config = dict(
    encoder_arch='vit',
    model='image captioner',
    dataset='photos with spoken descriptions (Open Images, Localized Narratives)',
    train_examples=50862,
    image_size=64,
    crop_scale_min=0.5,
    horizontal_flip=True,
    tokenizer='word',
    vocab_size=4585,
    encoder_norm='layernorm',
    encoder_norm_position='pre',
    encoder_activation='geglu',
    encoder_mlp_ratio=2.67,
    encoder_head_dim=16,
    encoder_fused_qkv=True,
    encoder_bias='all',
    encoder_qk_norm=False,
    encoder_parallel_block=False,
    encoder_inner_norm=False,
    encoder_patch_size=[4, 4],
    encoder_conv_stem=True,
    encoder_layers=12,
    encoder_width=160,
    encoder_positions='learned',
    fusion='cross_attention',
    label_smoothing=0.05,
    decoder_width=192,
    decoder_layers=6,
    decoder_norm='layernorm',
    decoder_norm_position='pre',
    decoder_activation='gelu',
    decoder_mlp_ratio=6,
    decoder_head_dim=32,
    decoder_fused_qkv=True,
    decoder_bias='qkv',
    decoder_qk_norm=True,
    decoder_parallel_block=False,
    decoder_inner_norm=False,
    decoder_drop_path=0.1,
    decoder_positions='learned',
    decoder_cross_attention_every=2,
    decoder_tie_embeddings=False,
    init='orthogonal',
    residual_init='zero_last',
    optimizer='muon',
    muon_scale='match_rms_adamw',
    learning_rate=0.0027,
    momentum=0.9,
    nesterov=False,
    orthogonalizer='newton_schulz_5',
    adamw_lr_other_params=0.0015,
    max_grad_norm=1.0,
    l1_shrink=0.003,
    max_steps=17100,
    batch_size=64,
    epochs=21.5,
    lr_schedule='wsd',
    decay_fraction=0.3,
    final_lr_fraction=0,
    warmup_steps=340,
    weight_decay=0.06,
    adamw_weight_decay_other_params=0.05,
)
Rows from block 9 of the image encoder of a small image captioner, named by matrix and row number. Rows with one number belong to one neuron. Each number is 500 + 40 x the weight over its row's rms, rounded and kept within 0 to 999. All counts start at 0. Numbers have three digits each. After the name is the row's rms in percent of the matrix's.
After each neuron's rows are labels from the 100 images, of 14976, where the neuron reaches its largest size: "responds to" is what is common among them. Only what is clearly more common there than usual is listed. The data: photos with spoken descriptions (Open Images, Localized Narratives). In brackets: how many of the 100.
# gate: MLP gate (encoder.blocks.9.mlp.gate.weight, 416x160), inputs 0-79
# fc1: MLP up (encoder.blocks.9.mlp.fc1.weight, 416x160), inputs 0-79
# fc2: MLP down (encoder.blocks.9.mlp.fc2.weight, 160x416, transposed), outputs 0-79

gate.218 193:497456452501500609539447555508485469447507469431496556496477511426501521514454563482466488545516499510419471460411480551536520499512471449465565541485507534490520486484527395488512445534524526505530503462564495506498559461516500483509413492
fc1.218 201:473441498461442560547497596521523499552472512456451482616495481415570389490472571534509514515495490473518542497497553450504512458488476455444500499488535530497543485531485497530487508470578497454510481450475469483501547509504469532477540446
fc2.218 187:504530545479606499487502528549511479496567498504478482468496562484479497423422555457532616515528478512489572440473519490458493505558531494511553479543524516534601530496478450490521497517499510553478524449493480473455518392481500505360539509
responds to: text has "trees" (57); text has "road" (32)

gate.396 159:476498504648527491524486488498463431483517474497539503545612500495536496440491446477503517503495509511502475476484552512456457497472501467453519517531505394461556505493553524483514502510512512483471587441512502508510483530453487497423503578
fc1.396 163:513492440517518438516559519501448518494516517434527474529507542510520496531498495534499509428445533512472475543515535494427483501457506478434452538477502400617514475438568459501453485467492515493483546495480501475535506533528533525522556578
fc2.396 169:572531472511509568487486514464475451451515471545505482537572457534499524527479453535489539499478511531475542466462504467486522496491447520494512476535523475477483443623464556536523514522407474441475444569542519518526523453503454518564495474
responds to: text has "table" (34)

gate.273 214:542471429515484478461556575505506518500471497513477465511486553506506481501498494517568536487527528507490500500519539500486541525574510501520490510484556562474517572495491482502491469451497541481482540497433522550503505486568496460455543557
fc1.273 191:501491477483527521507475431498520535543541502467473532497520486573477604525547449498569509505465432539494498461521503514520512449487432438515463494586570458514514503511479490469592390564456505456518454519488492500502530500407573467530452527
fc2.273 200:482512606423506512561559502580441532509492533511531440488478505503468518466442497480462466536484524590507490493503537539504502575472515497546466486499453488519431454520477512566490507479500533460542520493496442517489395505454501474461476443
responds to: text has "white" (32)

gate.410 193:527426499549509567500499462479505487498462485513537494499562505448572484440549459478532498519531529526477489531508506459526517479534507500545541478508540516511527497513443496495468453503438487484572571484533494443503496469372430477541530588
fc1.410 201:508506435503490518511476502472535509549453479581492507559498526528511395488523492431520566461508548511507489520531476526458491457529478553537535496549541514503517576499459540517459503501515451513503558507565511473491525526496532475486545497
fc2.410 190:487510496498588449502508488485546458456526482534496500491481400451554523514517519503536487503520457523565519544482481461483515542488556460556609496496497486629493517480514526469510430510437495534472581491491544476496563568497469514531490526
responds to: text has "sky" (68); text has "buildings" (58); text has "trees" (56); text has "road" (35)

gate.152 077:514489547529526442559426473487490568517484530537517494396510458476503520476587472513443539476476565579548531482509493460490502471501510504512503490513483471499532496517495415514501494444530531539463497480469565457449482447524499437442489497
fc1.152 084:471473493498416517495527522499501537466513522435465409518493534527522485480488529493563486519495522501483435491530501556504518525534353461481498491478496469500507482492475533513541501502526438498528538535547415539589562528439464496491475510
fc2.152 093:533481494505543414478502383574517438533566518537433483446493480501409526468542498503469474527521519622479506495524481541483551491549478536502518556537484515511530429496500479479523492546519539438494532533528438482442487552477468457415504545
responds to: text has "sky" (56); text has "water" (27)

gate.278 159:534502498512566492451425505553504504543466524484493544492527501411460502561534458410463472494542479435514495587430522523493518547469446513504514446504480493537535480507445519511558514494452491532502537485562548420474544504499493530520540518
fc1.278 165:519496522595510511455536465493384461490498483520536536475579417466480503527461484405473450523542447440549462512487513481448469531472464449516548499556527480492449493511430500498512549552490541391530522481513527472484494559499430580557416456
fc2.278 166:554470475489527528476557562489473466552483525524424460476537473475497459536487433513531481488517505489538510499611565457501451425430500465484543513500533452412505419449532496422513534560515476506492503533502469425500504494473470446513468517
responds to: text has "people" (47)

gate.336 006:500500500500500500500500612500500500500500500500500500500500500500500500500500500500500500500500500500500469500500678500500500482500500500500500500500500500500500500436500500500500500500500500500500500500500500500500500500500500500500500500
fc1.336 008:481500500500500500500500485500500500500500500500500500500500500500500547500500500500500500500500500500500500500500500500500500500500500500500500500500500500500500500500467500500500500500500500500500500500500500500500500345500500500500500500
fc2.336 015:563500500530500500500635500500500500500500500500469511500500500500500500500508593500489500500500500500502500500505500500500500500500507501500500500500500500500442500500500419500500500500500328456535318500474474530500500500500500449500500500
responds to: text has "trees" (74); text has "sky" (62); text has "buildings" (43); text has "water" (27)

gate.281 175:512523456500499507423546555445435526521476482526493478501522493516513541483493422488460556499554441557452474449543566531550532531494485476497496479469514521547523448545531516497524464513572492508538500482543501542446459569497522533539431501
fc1.281 168:477588497522446515493496463524516476502495548487641475505480503475495496524524468483477513494514548473581530541492520565492540485528500540492498513503524526481513534522507529449512556496526600434485566404520481442540474443475521516479536545
fc2.281 171:526487504501523542493562518507461583538542495513490493493513395501451481502536562485479529526444464508457482520493506486514573425538513496524443460453469506480521412470531563420543414474586494482555498513524459491482448512496416496543524506
responds to: text has "grass" (34)

gate.33 010:500500500500500500452634500465401500500500436500500388500500500500500500500500500475500500536500504500459500500500500419500484500500492551500500500457500500500500517453500500500500500565500500500505501500500500500500507678500500500501500500
fc1.33 010:500499500523500499500500500500500500500499623578500500500500500500500303501500588500345500500499500500552425501501500500500500500500500501500348500500500500500500498500501500500501500500500500500547419500500501500389603500500500499500500500
fc2.33 018:564420500467500411500500521500500500500375500500500511506464500520500500410525410500500500500500500499500443501499500462500500500500500415534531478387500501500589500500377503500500523499500500500500528500500500500505500487503500496499464500
responds to: text has "trees" (57); text has "grass" (26)

gate.367 188:491568580489536541497462500543482484480528496445445575533543511488507511573493505411472486499545505554523500477554506489531481537532582485482452486549491500494480490507453473477470502505541491546477453487492455539476588532497486528476421498
fc1.367 166:455529476435493506497519507519552473525429532543551496510514522538510532450478486546548495495471505454475493470534449519486511439462388523489571538428520534587546494485546476474493478553472464480484548517468495472544438497542524519562486509
fc2.367 178:453520487517516483486516532537465573481378430474517431497517486444450444484493489504427524481512574545544592488479529478496535515500460473472418531486519467474510494498501504506473540435544500478506527587573473516467499503493517514519511422
responds to: text has "grass" (27)

gate.108 194:453574526500541554469457465513491550465570444457494492540461645445472518564475493556562496495487488503456537467518519505510478484498478490542431511496488583533474440534481459476497505510526519624466483514478508449520432539603542578517437537
fc1.108 193:499464489406501452599489566495503496510459495496517529484526445497467480487502514496439486544522580587551489460513521486526478487530548530460507466480518428535475554494541455562465495472472485540491553519506522555501587490440481469475489420
fc2.108 183:485514478500518531540505484569464516508412507489525528537499516492447426524562513541516473486482575466446504513473479529479525551508525511523622531479509467449561550515507520489408454470556443502549529502453552447549528470557498507557498494
responds to: text has "grass" (34); text has "plants" (28)

gate.208 171:413591496465466515578464497484505519534521496506513531476508564551492401494482496450463490501508524546497522507549461536523542518525507514489479496539486523506524567508486518581525563465519495522533518407524538505475516578444541522426465488
fc1.208 171:392494509508405496493427458503536531443571522503580508461485508481542593450508516507510560507449460528453542514558433503445492435445459439490506519522485512486491513519483499505513499480532497507459517475519499495535471537454447539454507434
fc2.208 155:506529482556447459512473517473531449569463537437525473449552581462507559480599518435545493535536584426473508543517512450501499463545466491454425475488470507502445559459494566527532455588517464518464463434562530491525514541465466489486479502
responds to: text has "trees" (56); text has "buildings" (40); text has "road" (37); text has "poles" (27)

gate.83 173:568476414537477483514470483522503525505469441443462505437417469506531584455541509487448536522534577507471504455519494494479505534450486504491535424517532534493516507485529398459471545475513436488479485483471534439553524465499469467500467598
fc1.83 192:470481496509566501506547529507515414532519558491461484464493500464477589462442541500515397484557521511501494458419521465487520635545546457410491451512457546550539524456499447415436529482517507535513531505510426497511518570507439521484540428
fc2.83 183:503485481528530551493558464404524432487546529501561514474521552517463520535545490595463497490523407494485553496470445498543459517534565475487531481475519495567541504464509477532435527586500503513558484498516533530512565500531545459505534445
responds to: text has "black" (27)

gate.359 180:464457519527466527461511501437488573452539506502461471491483555462590490441501556460521424536524522487446453530495531525500496503539492478432447489546445444522501460470474552517480515499518502490457519487538501537454495445457491478554462507
fc1.359 187:462525489440479514432454499494443550513538450511515458505435513459512524569471491507519499513520514529412537486506473506526523465486515500392437519496461434547428452502506537464472523554526477590468548485546534483565514503489499537521499434
fc2.359 196:501441447452567580541469507513461488506532493589579568468436542454559492392506490490459567490492493507478526520498443441492476509530534427529505483471480565461452525503486449502529512554532467438522481441509505532503484475493487450430444472
responds to: text has "trees" (76); text has "sky" (74); text has "grass" (41)

gate.242 077:496492488472410508492495493497491513539494500504463529456491570432473531515461488467483440519452484547513521517497469495445512505395476544487484462536569522499396477502605450550572500497541492492514423529477528423514494496501469515492395594
fc1.242 070:519480506470422517460469483523466512502470491476491549456475557458482538484427490474497488468456479551508529514505478505498497497368423518481491435537612519487460494515604474521546482484548452507506455555457512461521517479493464492519416547
fc2.242 090:522477387438449523391472499515510493476520509498494555476532481503538536503531553491518450506483515480509490525521473480532540441449444553483475533450488544501568455501449552446490513494502500522417457544502454547513484473532502483526473502
responds to: text has "sky" (81); text has "trees" (56)

gate.279 158:478491521491435495489485492519528486556525490472519518504540535446500524483476512481552581500478499507430494563476513454496455487498508478515463462515503451504424480546508545555446515463485549577519475496518491547512459561517508581502485617
fc1.279 146:574489495454556500504521461592524542445425437503483503515551417505473498518481506397427394613543468503519584496507466497520536530516565457570469470495550518463482507436481495499436560527533522421498503559469483498490530526529493412499485389
fc2.279 144:416524531551520444469473526437547535516504551515499478569519491534527515503540465569533512501498541444485461533461458495524495493497472446497459566576473450474592523452516500429482557516535478474451507539510516502460452524487435612560537560
responds to: text has "plants" (28)

gate.26 038:505573513521532539528501433540509513508488511501543465499498572505514437482579458504491501499499411506473473501503484494519493339551532541484501484468509497433469574468513492494490507332501491464461518504482499500507547505551469530443499495
fc1.26 040:507560408491482470510517477556668514462557482547500512534492360486581501464525465512481457455506496587497515479501467515430473489451501506497493500498510522503511559502501499471506519464558532452498444540652500500480472501551481525518485497
fc2.26 052:501520515499491495481541499499488558538534489552499456500368485576504514493584515496470587494531472528501495498499487466487500459541501494515513489405500511496583518500502462435484442395533565504480490476555491534538437512575491464563543423
responds to: text has "table" (41); text has "sitting" (40)

gate.246 079:480504478546510497556471471580430530442469491505520476512540481451505526549454530519508475514494388576471526480436515501504474490447446603497468494550487405471478438460533538530479477557463460491494499464456468677499521513503499555480483491
fc1.246 096:496500487549506479569461495602399538507482481469521444534489492495468506551415551459513491516428423485464563480464566507443475548483456565528491474515493439478467503448559509538499435579457478505474485505457469608491542500488501528528494475
fc2.246 109:456416448494490464527484566514506408465510493453486569509570513469432498494535456561512424485515495468525551497507497440478422456461473496538550459524556474467534562498536573455536493556460485532510492502510520526476469453518491564468501514
responds to: text has "lights" (41); text has "buildings" (28)

gate.23 184:522563499521557529491448505510505517441549467534497524445462460486579429448512474476530498486566483477494575566520481489558470530520491503508493517519489487495508519509510509528499472508451409599483519487461519479437487488498496491449498466
fc1.23 198:495494440525545497500529528518467447516543519547496481444462511459553432480527453449596474465516546483500498486459401518521528497509578552486515523542450456428460535480500522520462529431565502500405489465451523535450537549471486530392470457
fc2.23 174:492490542447480518503537510539478450522477457463505469569577478496478458495583508443528588483480458529468516499467504491557479575560441515490471501526434480540571506491459512402529466504493520518472534514523558516490534499442483528440548461
responds to: text has "wall" (50); text has "wearing" (41); text has "man" (32)

gate.240 149:552508516510499453505515496428508495511413549533495525466495497484546515495506466528485504515582526515498542500538559487504465565490519486448519478409552533439484511488572435544498509517487479481457480457494530568491454516409467533564547472
fc1.240 149:450502500528521526471474461526525481481519482581498499554514508487429557468456502462527517476498522500600543467431460422431508429513478504505546469548530521525516487457454510448416495510541520482597549523505493534476493541597508448508514399
fc2.240 157:494464457478497507484408518461506472514483484492493456509476543527522488475484475539493539580515509508472523441424539468495503554503538464524503535529554414436503502561472505488522471493583405449467509468459590499506548555525535576543494444
responds to: text has "black" (27)

gate.120 184:559431532509494508445524506488514577544496522514493538477565510492467497459544544446578501437542431555456445533556533580392576497524453559519505468452487514473482553497469472504509487484583480487371571517496546501497551561524474539481485502
fc1.120 171:519491472508619497438470494487491484498581530474462461470478528559522540518468456541397449605495520496521519483495534528502583523519503470479571484500451503522484467493540459466448567444441531490534462458500467528509511485481516459433555463
fc2.120 162:543455465479497588521471520493494443454563497449495500555530501505515480465489553467452519512487527557474573536519459538383541554477576558456529526454492438489583492497520452532490439529461465533538489510378451497453526492479589500475460495
responds to: text has "trees" (73); text has "sky" (66); text has "buildings" (44); text has "water" (26)

gate.309 014:477391500501509556500500369499500500500501326495500500500500508500501501500537405481500499500500479500574500443457500497505499524500541500500534501500500500500501500500500500555500644500607500500438500491500500500550340472500500514500500446
fc1.309 015:500500498499497500539499499486499499505502500526500499500500556509504500505474486508498500498506500499499646500561528500502544523504500496499474500500499488479717500501445500511500500531437476533739408480499500510362488500454471494483500501
fc2.309 021:499496536497537502500394499500502585540480499525469498501500606473476503524475510459499460500455500500478500496510501465483565525523429498539534483691486500502482507500499427500504500500552526500500505521500468490491561475499444501500502503
responds to: text has "sky" (68); text has "water" (44); text has "buildings" (27)

gate.151 139:472478445520547511558479505459512493496473517516456581533543520489502484544481494515487471610505453524466403455421447527495490516559493399458523543415473485560491419518487458505542471502544510515508529482509496525560449498485435496501483522
fc1.151 152:515512475496484514542475508433485503495519545534511529494494502480462484519494473491544499560445425564508459443385497556505578514502506392509504534481560521537433454444451467523482494496571521486493542539478497517550491519469466478539481569
fc2.151 155:513483515507527542511467487466476445445521483452520614513487476499504453552520520489479468539530483494450542506445430486469466417598531487443504478520534472483447453597523549604461483522516511547459459442475532478501507522563512485512474514
responds to: text has "people" (62); text has "standing" (52); text has "group" (33); text has "wearing" (29)

gate.270 186:498385499526497510499380424520493498525469488556448543435407465543494565563449541484474551523526510573528563530511517549506518543494591550513469528481553492466548467510457500509488503441486449480525493493450487508527498506474487510551489557
fc1.270 197:486593518495468451551502510396425558529542507501530420518578557477466481415547480482531467477487437446515418457458508519491519474474452487494497499506476509547536454508489493509468516469501533465415547507471526496420473459506536492463473460
fc2.270 187:539499517445507461461496518522495564439423523540506520493448519449487460485505563472437547528448383381503521465514595504487533512455519582470482481550491507577498508492492542476588543410455496492494436487499539438531517541527506478470497424
responds to: text has "flowers" (43); text has "flower" (29)

gate.280 182:520545428535569542438500510567477550568497444494507499549528512555486530516535542493468533500551463561457458495556532563455462597500383505566522497477480469473498444500541484494540502476476491573470539520518493525560502488519463456496524471
fc1.280 191:507514497507494517477444487536553440531495501530572479487539549539496493518502536480510478527491472534459453538596590515486488543496520455535495506506506502544476538512504486514521514517471531461415444487471543408468527512407507461486447558
fc2.280 164:507501481508562442478478506519523507487523580500442491480503561520450476565520480590499490496460476499503424514454551465513547507539507427482474491525568546435491494515508461493492487370527551572501406462464515446478512545522528465485485536
responds to: text has "black" (26)

gate.134 175:442558510473497512532420430529540399498541488508576507514480514495495501513515419493477527481460468508585495545484507558481511502438492455481454484590469537486534528524497494526460538504461443435452499429504473465529495575520529488498529479
fc1.134 178:453503494506471454439483523509491506485558500538547486498482531586421426480501515467445510498465503489552490499471486475471508485444500525468526497437508548507511468489578558537525568455538490485451487482452498470504517481451431500500498524
fc2.134 188:496580494606547489497494450469483448496543452501583477480536507489433521550467453462505610540511458513551554482500514466496493494480540484529534443508483452459452467579510499510471475567502515441473512505501495562501484490513458529453553540
responds to: text has "water" (25)

gate.412 169:472452450554570611515453443461477513475430434471499390487545489521550553536509455495512519486458494492514519473495501465488464582511447483516457505492512575526516421522478473502514467450477507515544493477529497500485490603584533479483509529
fc1.412 172:489480516412476548499503468508496546471483470445518394422555475467590480517530510472448449512514446484452458500467479500500461514524464513535438491501527518505526501502446442524483496523568525500531512492468531496457476528545386542487464552
fc2.412 189:536468436449578478547501476481451539484456507519540535471504491501528526497433494475483490501491514506471491573500494472469530542477448516518499539501451484578565477519523516502501560495535481540486500520464470498487573491543429468522544476
responds to: text has "black" (51); text has "sky" (50); text has "white" (47)

gate.231 175:520543476569585498537535465449428491508444570476601478499511504500548523441498523462490470506515459428470473521487515520493429480582564516504514431544513507486477499526513476447490481493482490546487490482496545507492503578482591536548495571
fc1.231 166:499531461533420496510502496501509563447454458460454453464470506459485416454602508453480514524558497486500491479521468442553550459544440573573525514476548462562535468545520493504506510469502480468522473460511509570494531413502494498528585502
fc2.231 160:435483502505528412498504516488452500453496546429564483544458477523467483528456536487500502510517532442572514492552487506434453452550569525451525497474564526487508548458527422471537485530502518495517553498461518542498531403502447497544512533
responds to: text has "wall" (45); text has "table" (38)

gate.210 192:449525501552492460499419470524504432458489494451479480479489519480531605507537468475436482464527515531520506503504482544566500500576456491571471515506428459570564481523467500479526518555550503486496586435536507527529563517471461521491461494
fc1.210 199:472486492474447573553470504566497611508480431362528502554486472470527458521545487450453548502492533484496587488518452528563476541536464486505503519513485507493537552473459530505510510547497508515541569494516505566539451459495464507495401511
fc2.210 199:469459481552560534515494544535565453495462440526494525492431441456427551599566575463480467503472458475490520531543530527460518487568482550539452491498487500452463552535468487471495479557513501486503530541456510550500424553517534504519476482
responds to: text has "trees" (89); text has "grass" (41); text has "plants" (32)

gate.296 157:444499487578462578489499517556475516477471520510534513539492501523473445437565532485516429562590483529485495480454475475523502484431498518457491603528450535520484490494519517512588419453533537542457470492469552496517555493470500500553460525
fc1.296 168:454454525477490511480528532508501527579503489427450470505533523511441517510482528471505447536472516493516455489395644519525434512488510528385542479493536499469479576478495443465524437491463456537456531500476575528460505489497513531472547570
fc2.296 172:460496513464466425494486564509523488581458543476521533456457475517526510480502525477592555455550484411506507487488492456528507433532559517493514564502491444534551501516469486562438548577498540510482519372529455514523470498493444384466427476
responds to: text has "holding" (38)

gate.215 182:500529511476473455464444518473433495478517485473547534494485527502538602481497434531423512572428516443500443477447552527500482557490465547517500516494482460469534508466554494533505484522486490576484432479434501501520489429584476526491502510
fc1.215 164:523545506506484486463509546433439499476536469481497500505498468487529570490490510548473543610432604412499475467422557509530488555497468554596518505451514489468463495500559513517520495511476458573462485534467475458505442463544452504488518508
fc2.215 177:546578492522511521446499495470471490507517508508544502456500521519553540469474534506524508490505589453489526470494523499478510537495473465609481525491395443523501463474504523437515409620479501526431509404424498447516417462488482487498500514
responds to: text has "standing" (64); text has "wall" (60); text has "holding" (36); text has "two" (34)

gate.67 156:516501497513473490516454505408454471521454546528531496560514522454509518485536390464490379513440479500511426481509480506504501471462563459503542509489541486559475511515463441516514539439542454499482513473495515447502513509416512521521517558
fc1.67 164:530546429497516550487567459478483525445536496552514430507503420560579481573510466456495525443535511454563542504509546525493497417458418529474490504482518556434532536555492613524487513555378523445526536544478502499462523434517505500478501494
fc2.67 161:516460493532486520492509539446553500514507548490535484475492482494540457497536518580541469404468437518526512513505463499518553577485485488558513453478513524466471550528452507509484565522449491504577475570524524450483459481496517492432525513
responds to: text has "people" (59); text has "standing" (52); text has "few" (38)

gate.261 170:533545524483604468538481461505415570500520487477471553400491467576552505488493531504507497502507559450493466515519496523444472485520497457584480513509508452441558499435494451553493565500434485568534475482537518467450519562536537435483455540
fc1.261 183:560454523527482549535602566488499524533476567529468505494582504527470418490490505473479503486394431474486532517532500434521470540516461515513576495472476533465444519516549492510474570459503414470470472521484498458518522467438400542552460445
fc2.261 180:486462520511429530539514533517458502475532489525496534573585603397445509465543547520493481507541449426519474510508526561492479465504475507491564543500413506544467449545527465509489448497472531423490453541520489519490500503499513518440492506
responds to: text has "black" (32); text has "white" (28); text has "dark" (25)

gate.341 193:507478499490514497531458511469517557502488513494508545490544499477455476371516486487542489498472523479474519497472503547482550555535434656538493471440552460528516500459476487458526518530489476516517571493501524510438462575531480456460435495
fc1.341 187:484540499476497523500553466488538497473517484528494513478530428618514512544448529485463434510536525557498447460531623453469516496498482477434474540520540508501426481481572486538482505504490532507493493434489440495528487431541508444498539469
fc2.341 192:484483529472439465395484501530476464548497456497510477495580503532462501564439513504535505506484448454491563499456438474494513436477501422503492477465473407501504508514540520505431494493524489571538478477508501527467540459492508474466517514
responds to: text has "tree" (26)

gate.275 178:530476442493496472520420490538543353454491465471556482519556426463574400508557489473522512486562532397505531495534497469506524512496559446530523467496568552473525509540531534500494534461528499503467560414512481477514493572483464511516487532
fc1.275 185:542516512499513533490581533490495546521559508481526472478495542490513527508514532499469487493441502469503483457488505482510508636546362464514486499435462475544500452502454498493487420553468442529488481556461561511507459550459436519475480543
fc2.275 182:478531503562513509513505552529477486501536528527517455500501533498459526447457524563490493525465413529481464501455491516416468459485525480461485504475529524548497481447487512470500543410556496479604466495486555437534497497544461504591481496
responds to: text has "sky" (53); text has "buildings" (37); text has "road" (33); text has "black" (25)

gate.374 189:485537541481498552501435543581474525575518483520499548529573503464503447562493557471452539468525430516454530513499512496416509471462525476616537466570520514476409412509505503481409496484481500437520492512492522454555506531440458500568495507
fc1.374 179:431486543464480465529515478493537599430447534498554500446391519505560494489485459566561422476529428544559576495515484514527505490545588522539467511481510460549568511452477398476549488523563486520479519516601490502446480428563478526495552466
fc2.374 173:488540491500451445482498497491510505574467498510508528499510505430553422438467448472542444551520540486486485490452505485479480642462551493536501516494571533459513547498500478535539521617570485498504539373528514554511499482485472441501505533
responds to: text has "wall" (58); text has "sitting" (55); text has "table" (48); text has "standing" (48)

gate.331 068:561603491561419501562552512507505531521522487483473478480428497492402425516490472553469439586523509508509537494503545491450522554474498496497464460514476500526501432491469624520512432494476482509470514491496560495467420481510523421537539525
fc1.331 075:488468475543470492528495495587498550497539466471447487490533503463359504496482521580589486528526501566488572503488484451515493489490521496493601490524492485498499479485512535498512510537446517502479484503482524477528480514482490473544508491
fc2.331 082:503427462453512522506510534588489479441493393463544511546519486474506500432472511481499484495427418543468502442464501496480482503485585511440551413551546498474507462472408517495548537508490495524461563519490462484539490450469489509511472509
responds to: text has "lights" (26)

gate.79 167:424512568485526548561489448487469356500497426488532416464536454551516464554497505497509460574396487461475479517525510484465527518536537494475508497557571484394544484493550515508484525448453494536514606503513543479471504532502482494546502449
fc1.79 170:427589558551467480499473517429503533496563470484476480526461513480448579471503480526497472532480447487457509496563482496501500456480495453434458507537498441454493443489478580451501523509543479478534513507456550450497542474519446535492496501
fc2.79 176:525541511507491495467452517547456455451520481527586480396511534584489428425592519510497571522562584474514454522520490492461521574540461496502441468461478447524532549547516443519510445541517536505498476442518497487457587515504537474556460493
responds to: text has "white" (37); text has "black" (35); text has "building" (26)

gate.1 176:449453484478490533485485490579500512519493494508541456536432485486470519451480499492478463521533496502449579550522571498489508537442509519453499576546530439474437555502437496502486534542483396425480496416549489545528490400495533510515494493
fc1.1 158:527528492504463534534573511470531523497476513413500517534640472531486507467524551429517499520506528485547426543490492517497499436507425530584535443481471501517493542492463496479500508541481605508556488500509498466488489496584535472491464544
fc2.1 171:555558394472524506529504486484504476500465511460479487482482500529528429477538479552500453421460540489509517504399500469526500519541470601513501501477551469473574530487525451505491459504499442546597473555558516549478516470486475548460490509
responds to: text has "black" (25)

gate.284 143:495494471492485422536485579485502594496536496485492481505467455471532480505597549464475458486462467426495497471538449558488441502525474484536565520437529493432454507388568560543569444516516475542473496541536522477461448501572504458567448581
fc1.284 157:467438477508452480508429525510498553429571493497545559491552459556477484526495521538529512456494515452457519488448422512458522502461469451516541507511454538487494520445527511572567450523493504509442467451521492508416473498477505443489488504
fc2.284 161:492535460472508476530567525543515532473490440552499479477465486476510493510450511504477500564530522490484526554474504510424519508475452605524600492525492462545503434476501487493477496543500411563388519468508504579581481555476492484494515525
responds to: text has "lights" (29)

gate.39 170:511481489500495572511499466472466505462519526498515471535511558483463530523483474501447541450455490479488460500572482488524489517550535521494537524525531521434481437558468462551508485510495528445496603548519464458509513635424607446524511538
fc1.39 179:576455545514416509443491465491568515483472502509460490460421518577448544438490507506417434409509461534499521467493525503562487550542510552506529505421513484496437515539495495574495560495439539478465534561481454445514438612509510501489483554
fc2.39 167:474540460549427582511602486470481517494512529511443510481487477541479534523512531457533480455483546494477536449551524509418487519555476470523516497483467469470549581510499525549564485528483550516510464491507486560563583544498477488487473493
responds to: text has "white" (28)

gate.61 146:466482487512455484494447486477511499486519499474469519522490471520482485522463513593494508456469452508493538534490520522462469500563551521538502536518542536449602401596484461522496508544492492538571440534506525436504513596523514501527517459
fc1.61 150:517542444527522486472443454492490508491484511526479498447514557558469584491521501509477536444551454501493562515456479542487484537498605519542431508487521477536487444515439481494455482520486518543545428511487487485516455558530454539521545473
fc2.61 169:500494528495390472525486528484468419508517544487621492420466501556500538504417481506503510477495481501500602489464484438450483506538482570588491489512496464474564453479555488510485517563518513474523501515452454507513572483495525491475517534
responds to: text has "flowers" (32)

gate.156 176:525531422525506493524459541552388490453527482441530464465449545559553486551543398498504558540404504408591533427495381477479486534562456477455512492519512498494524494484509498489508461489496465494448561488524528479537474477564516510455500486
fc1.156 176:447484525446424513518449485474551481584496532487455452472492535414506566549579501469560502459546531494528480412511566483422499443574523544532493562513478457551421465435509505480508524505480528494476482477496485514504541514480459488475501542
fc2.156 179:509480541518469488542464478483458461481490495514492511463395505367531499558511513517463421503513516503495482479527546484506504455497552494551507575524533486570489519435533549550430528413498524607483488526483558492548546506478483505485459548
responds to: text has "wall" (42)

gate.377 121:424478404510563525467499497523570500467538512575541516498515423484559428439553475537444541484564436479447500428476541472493534553427510498535523530555510515471469523541487512491490521484506498520569508378506548520479512512507544461450515539
fc1.377 120:470506504487430501486499474507491497563491508500611542545468541505542507468482488515504565498478446527563503526460466571399439401553494539455454520491553521453498480490576535464565490459526503513571485606477489553531492502492472559529476450
fc2.377 143:501490522483499475534566535563513406501403512489509515512510468464515481453427429482477500540534479464396498518615558500503523499531457506502477434485458518484492450511464475535476459503442488530588472517474499574533435485519489562477500498
responds to: text has "grass" (40); text has "ground" (26)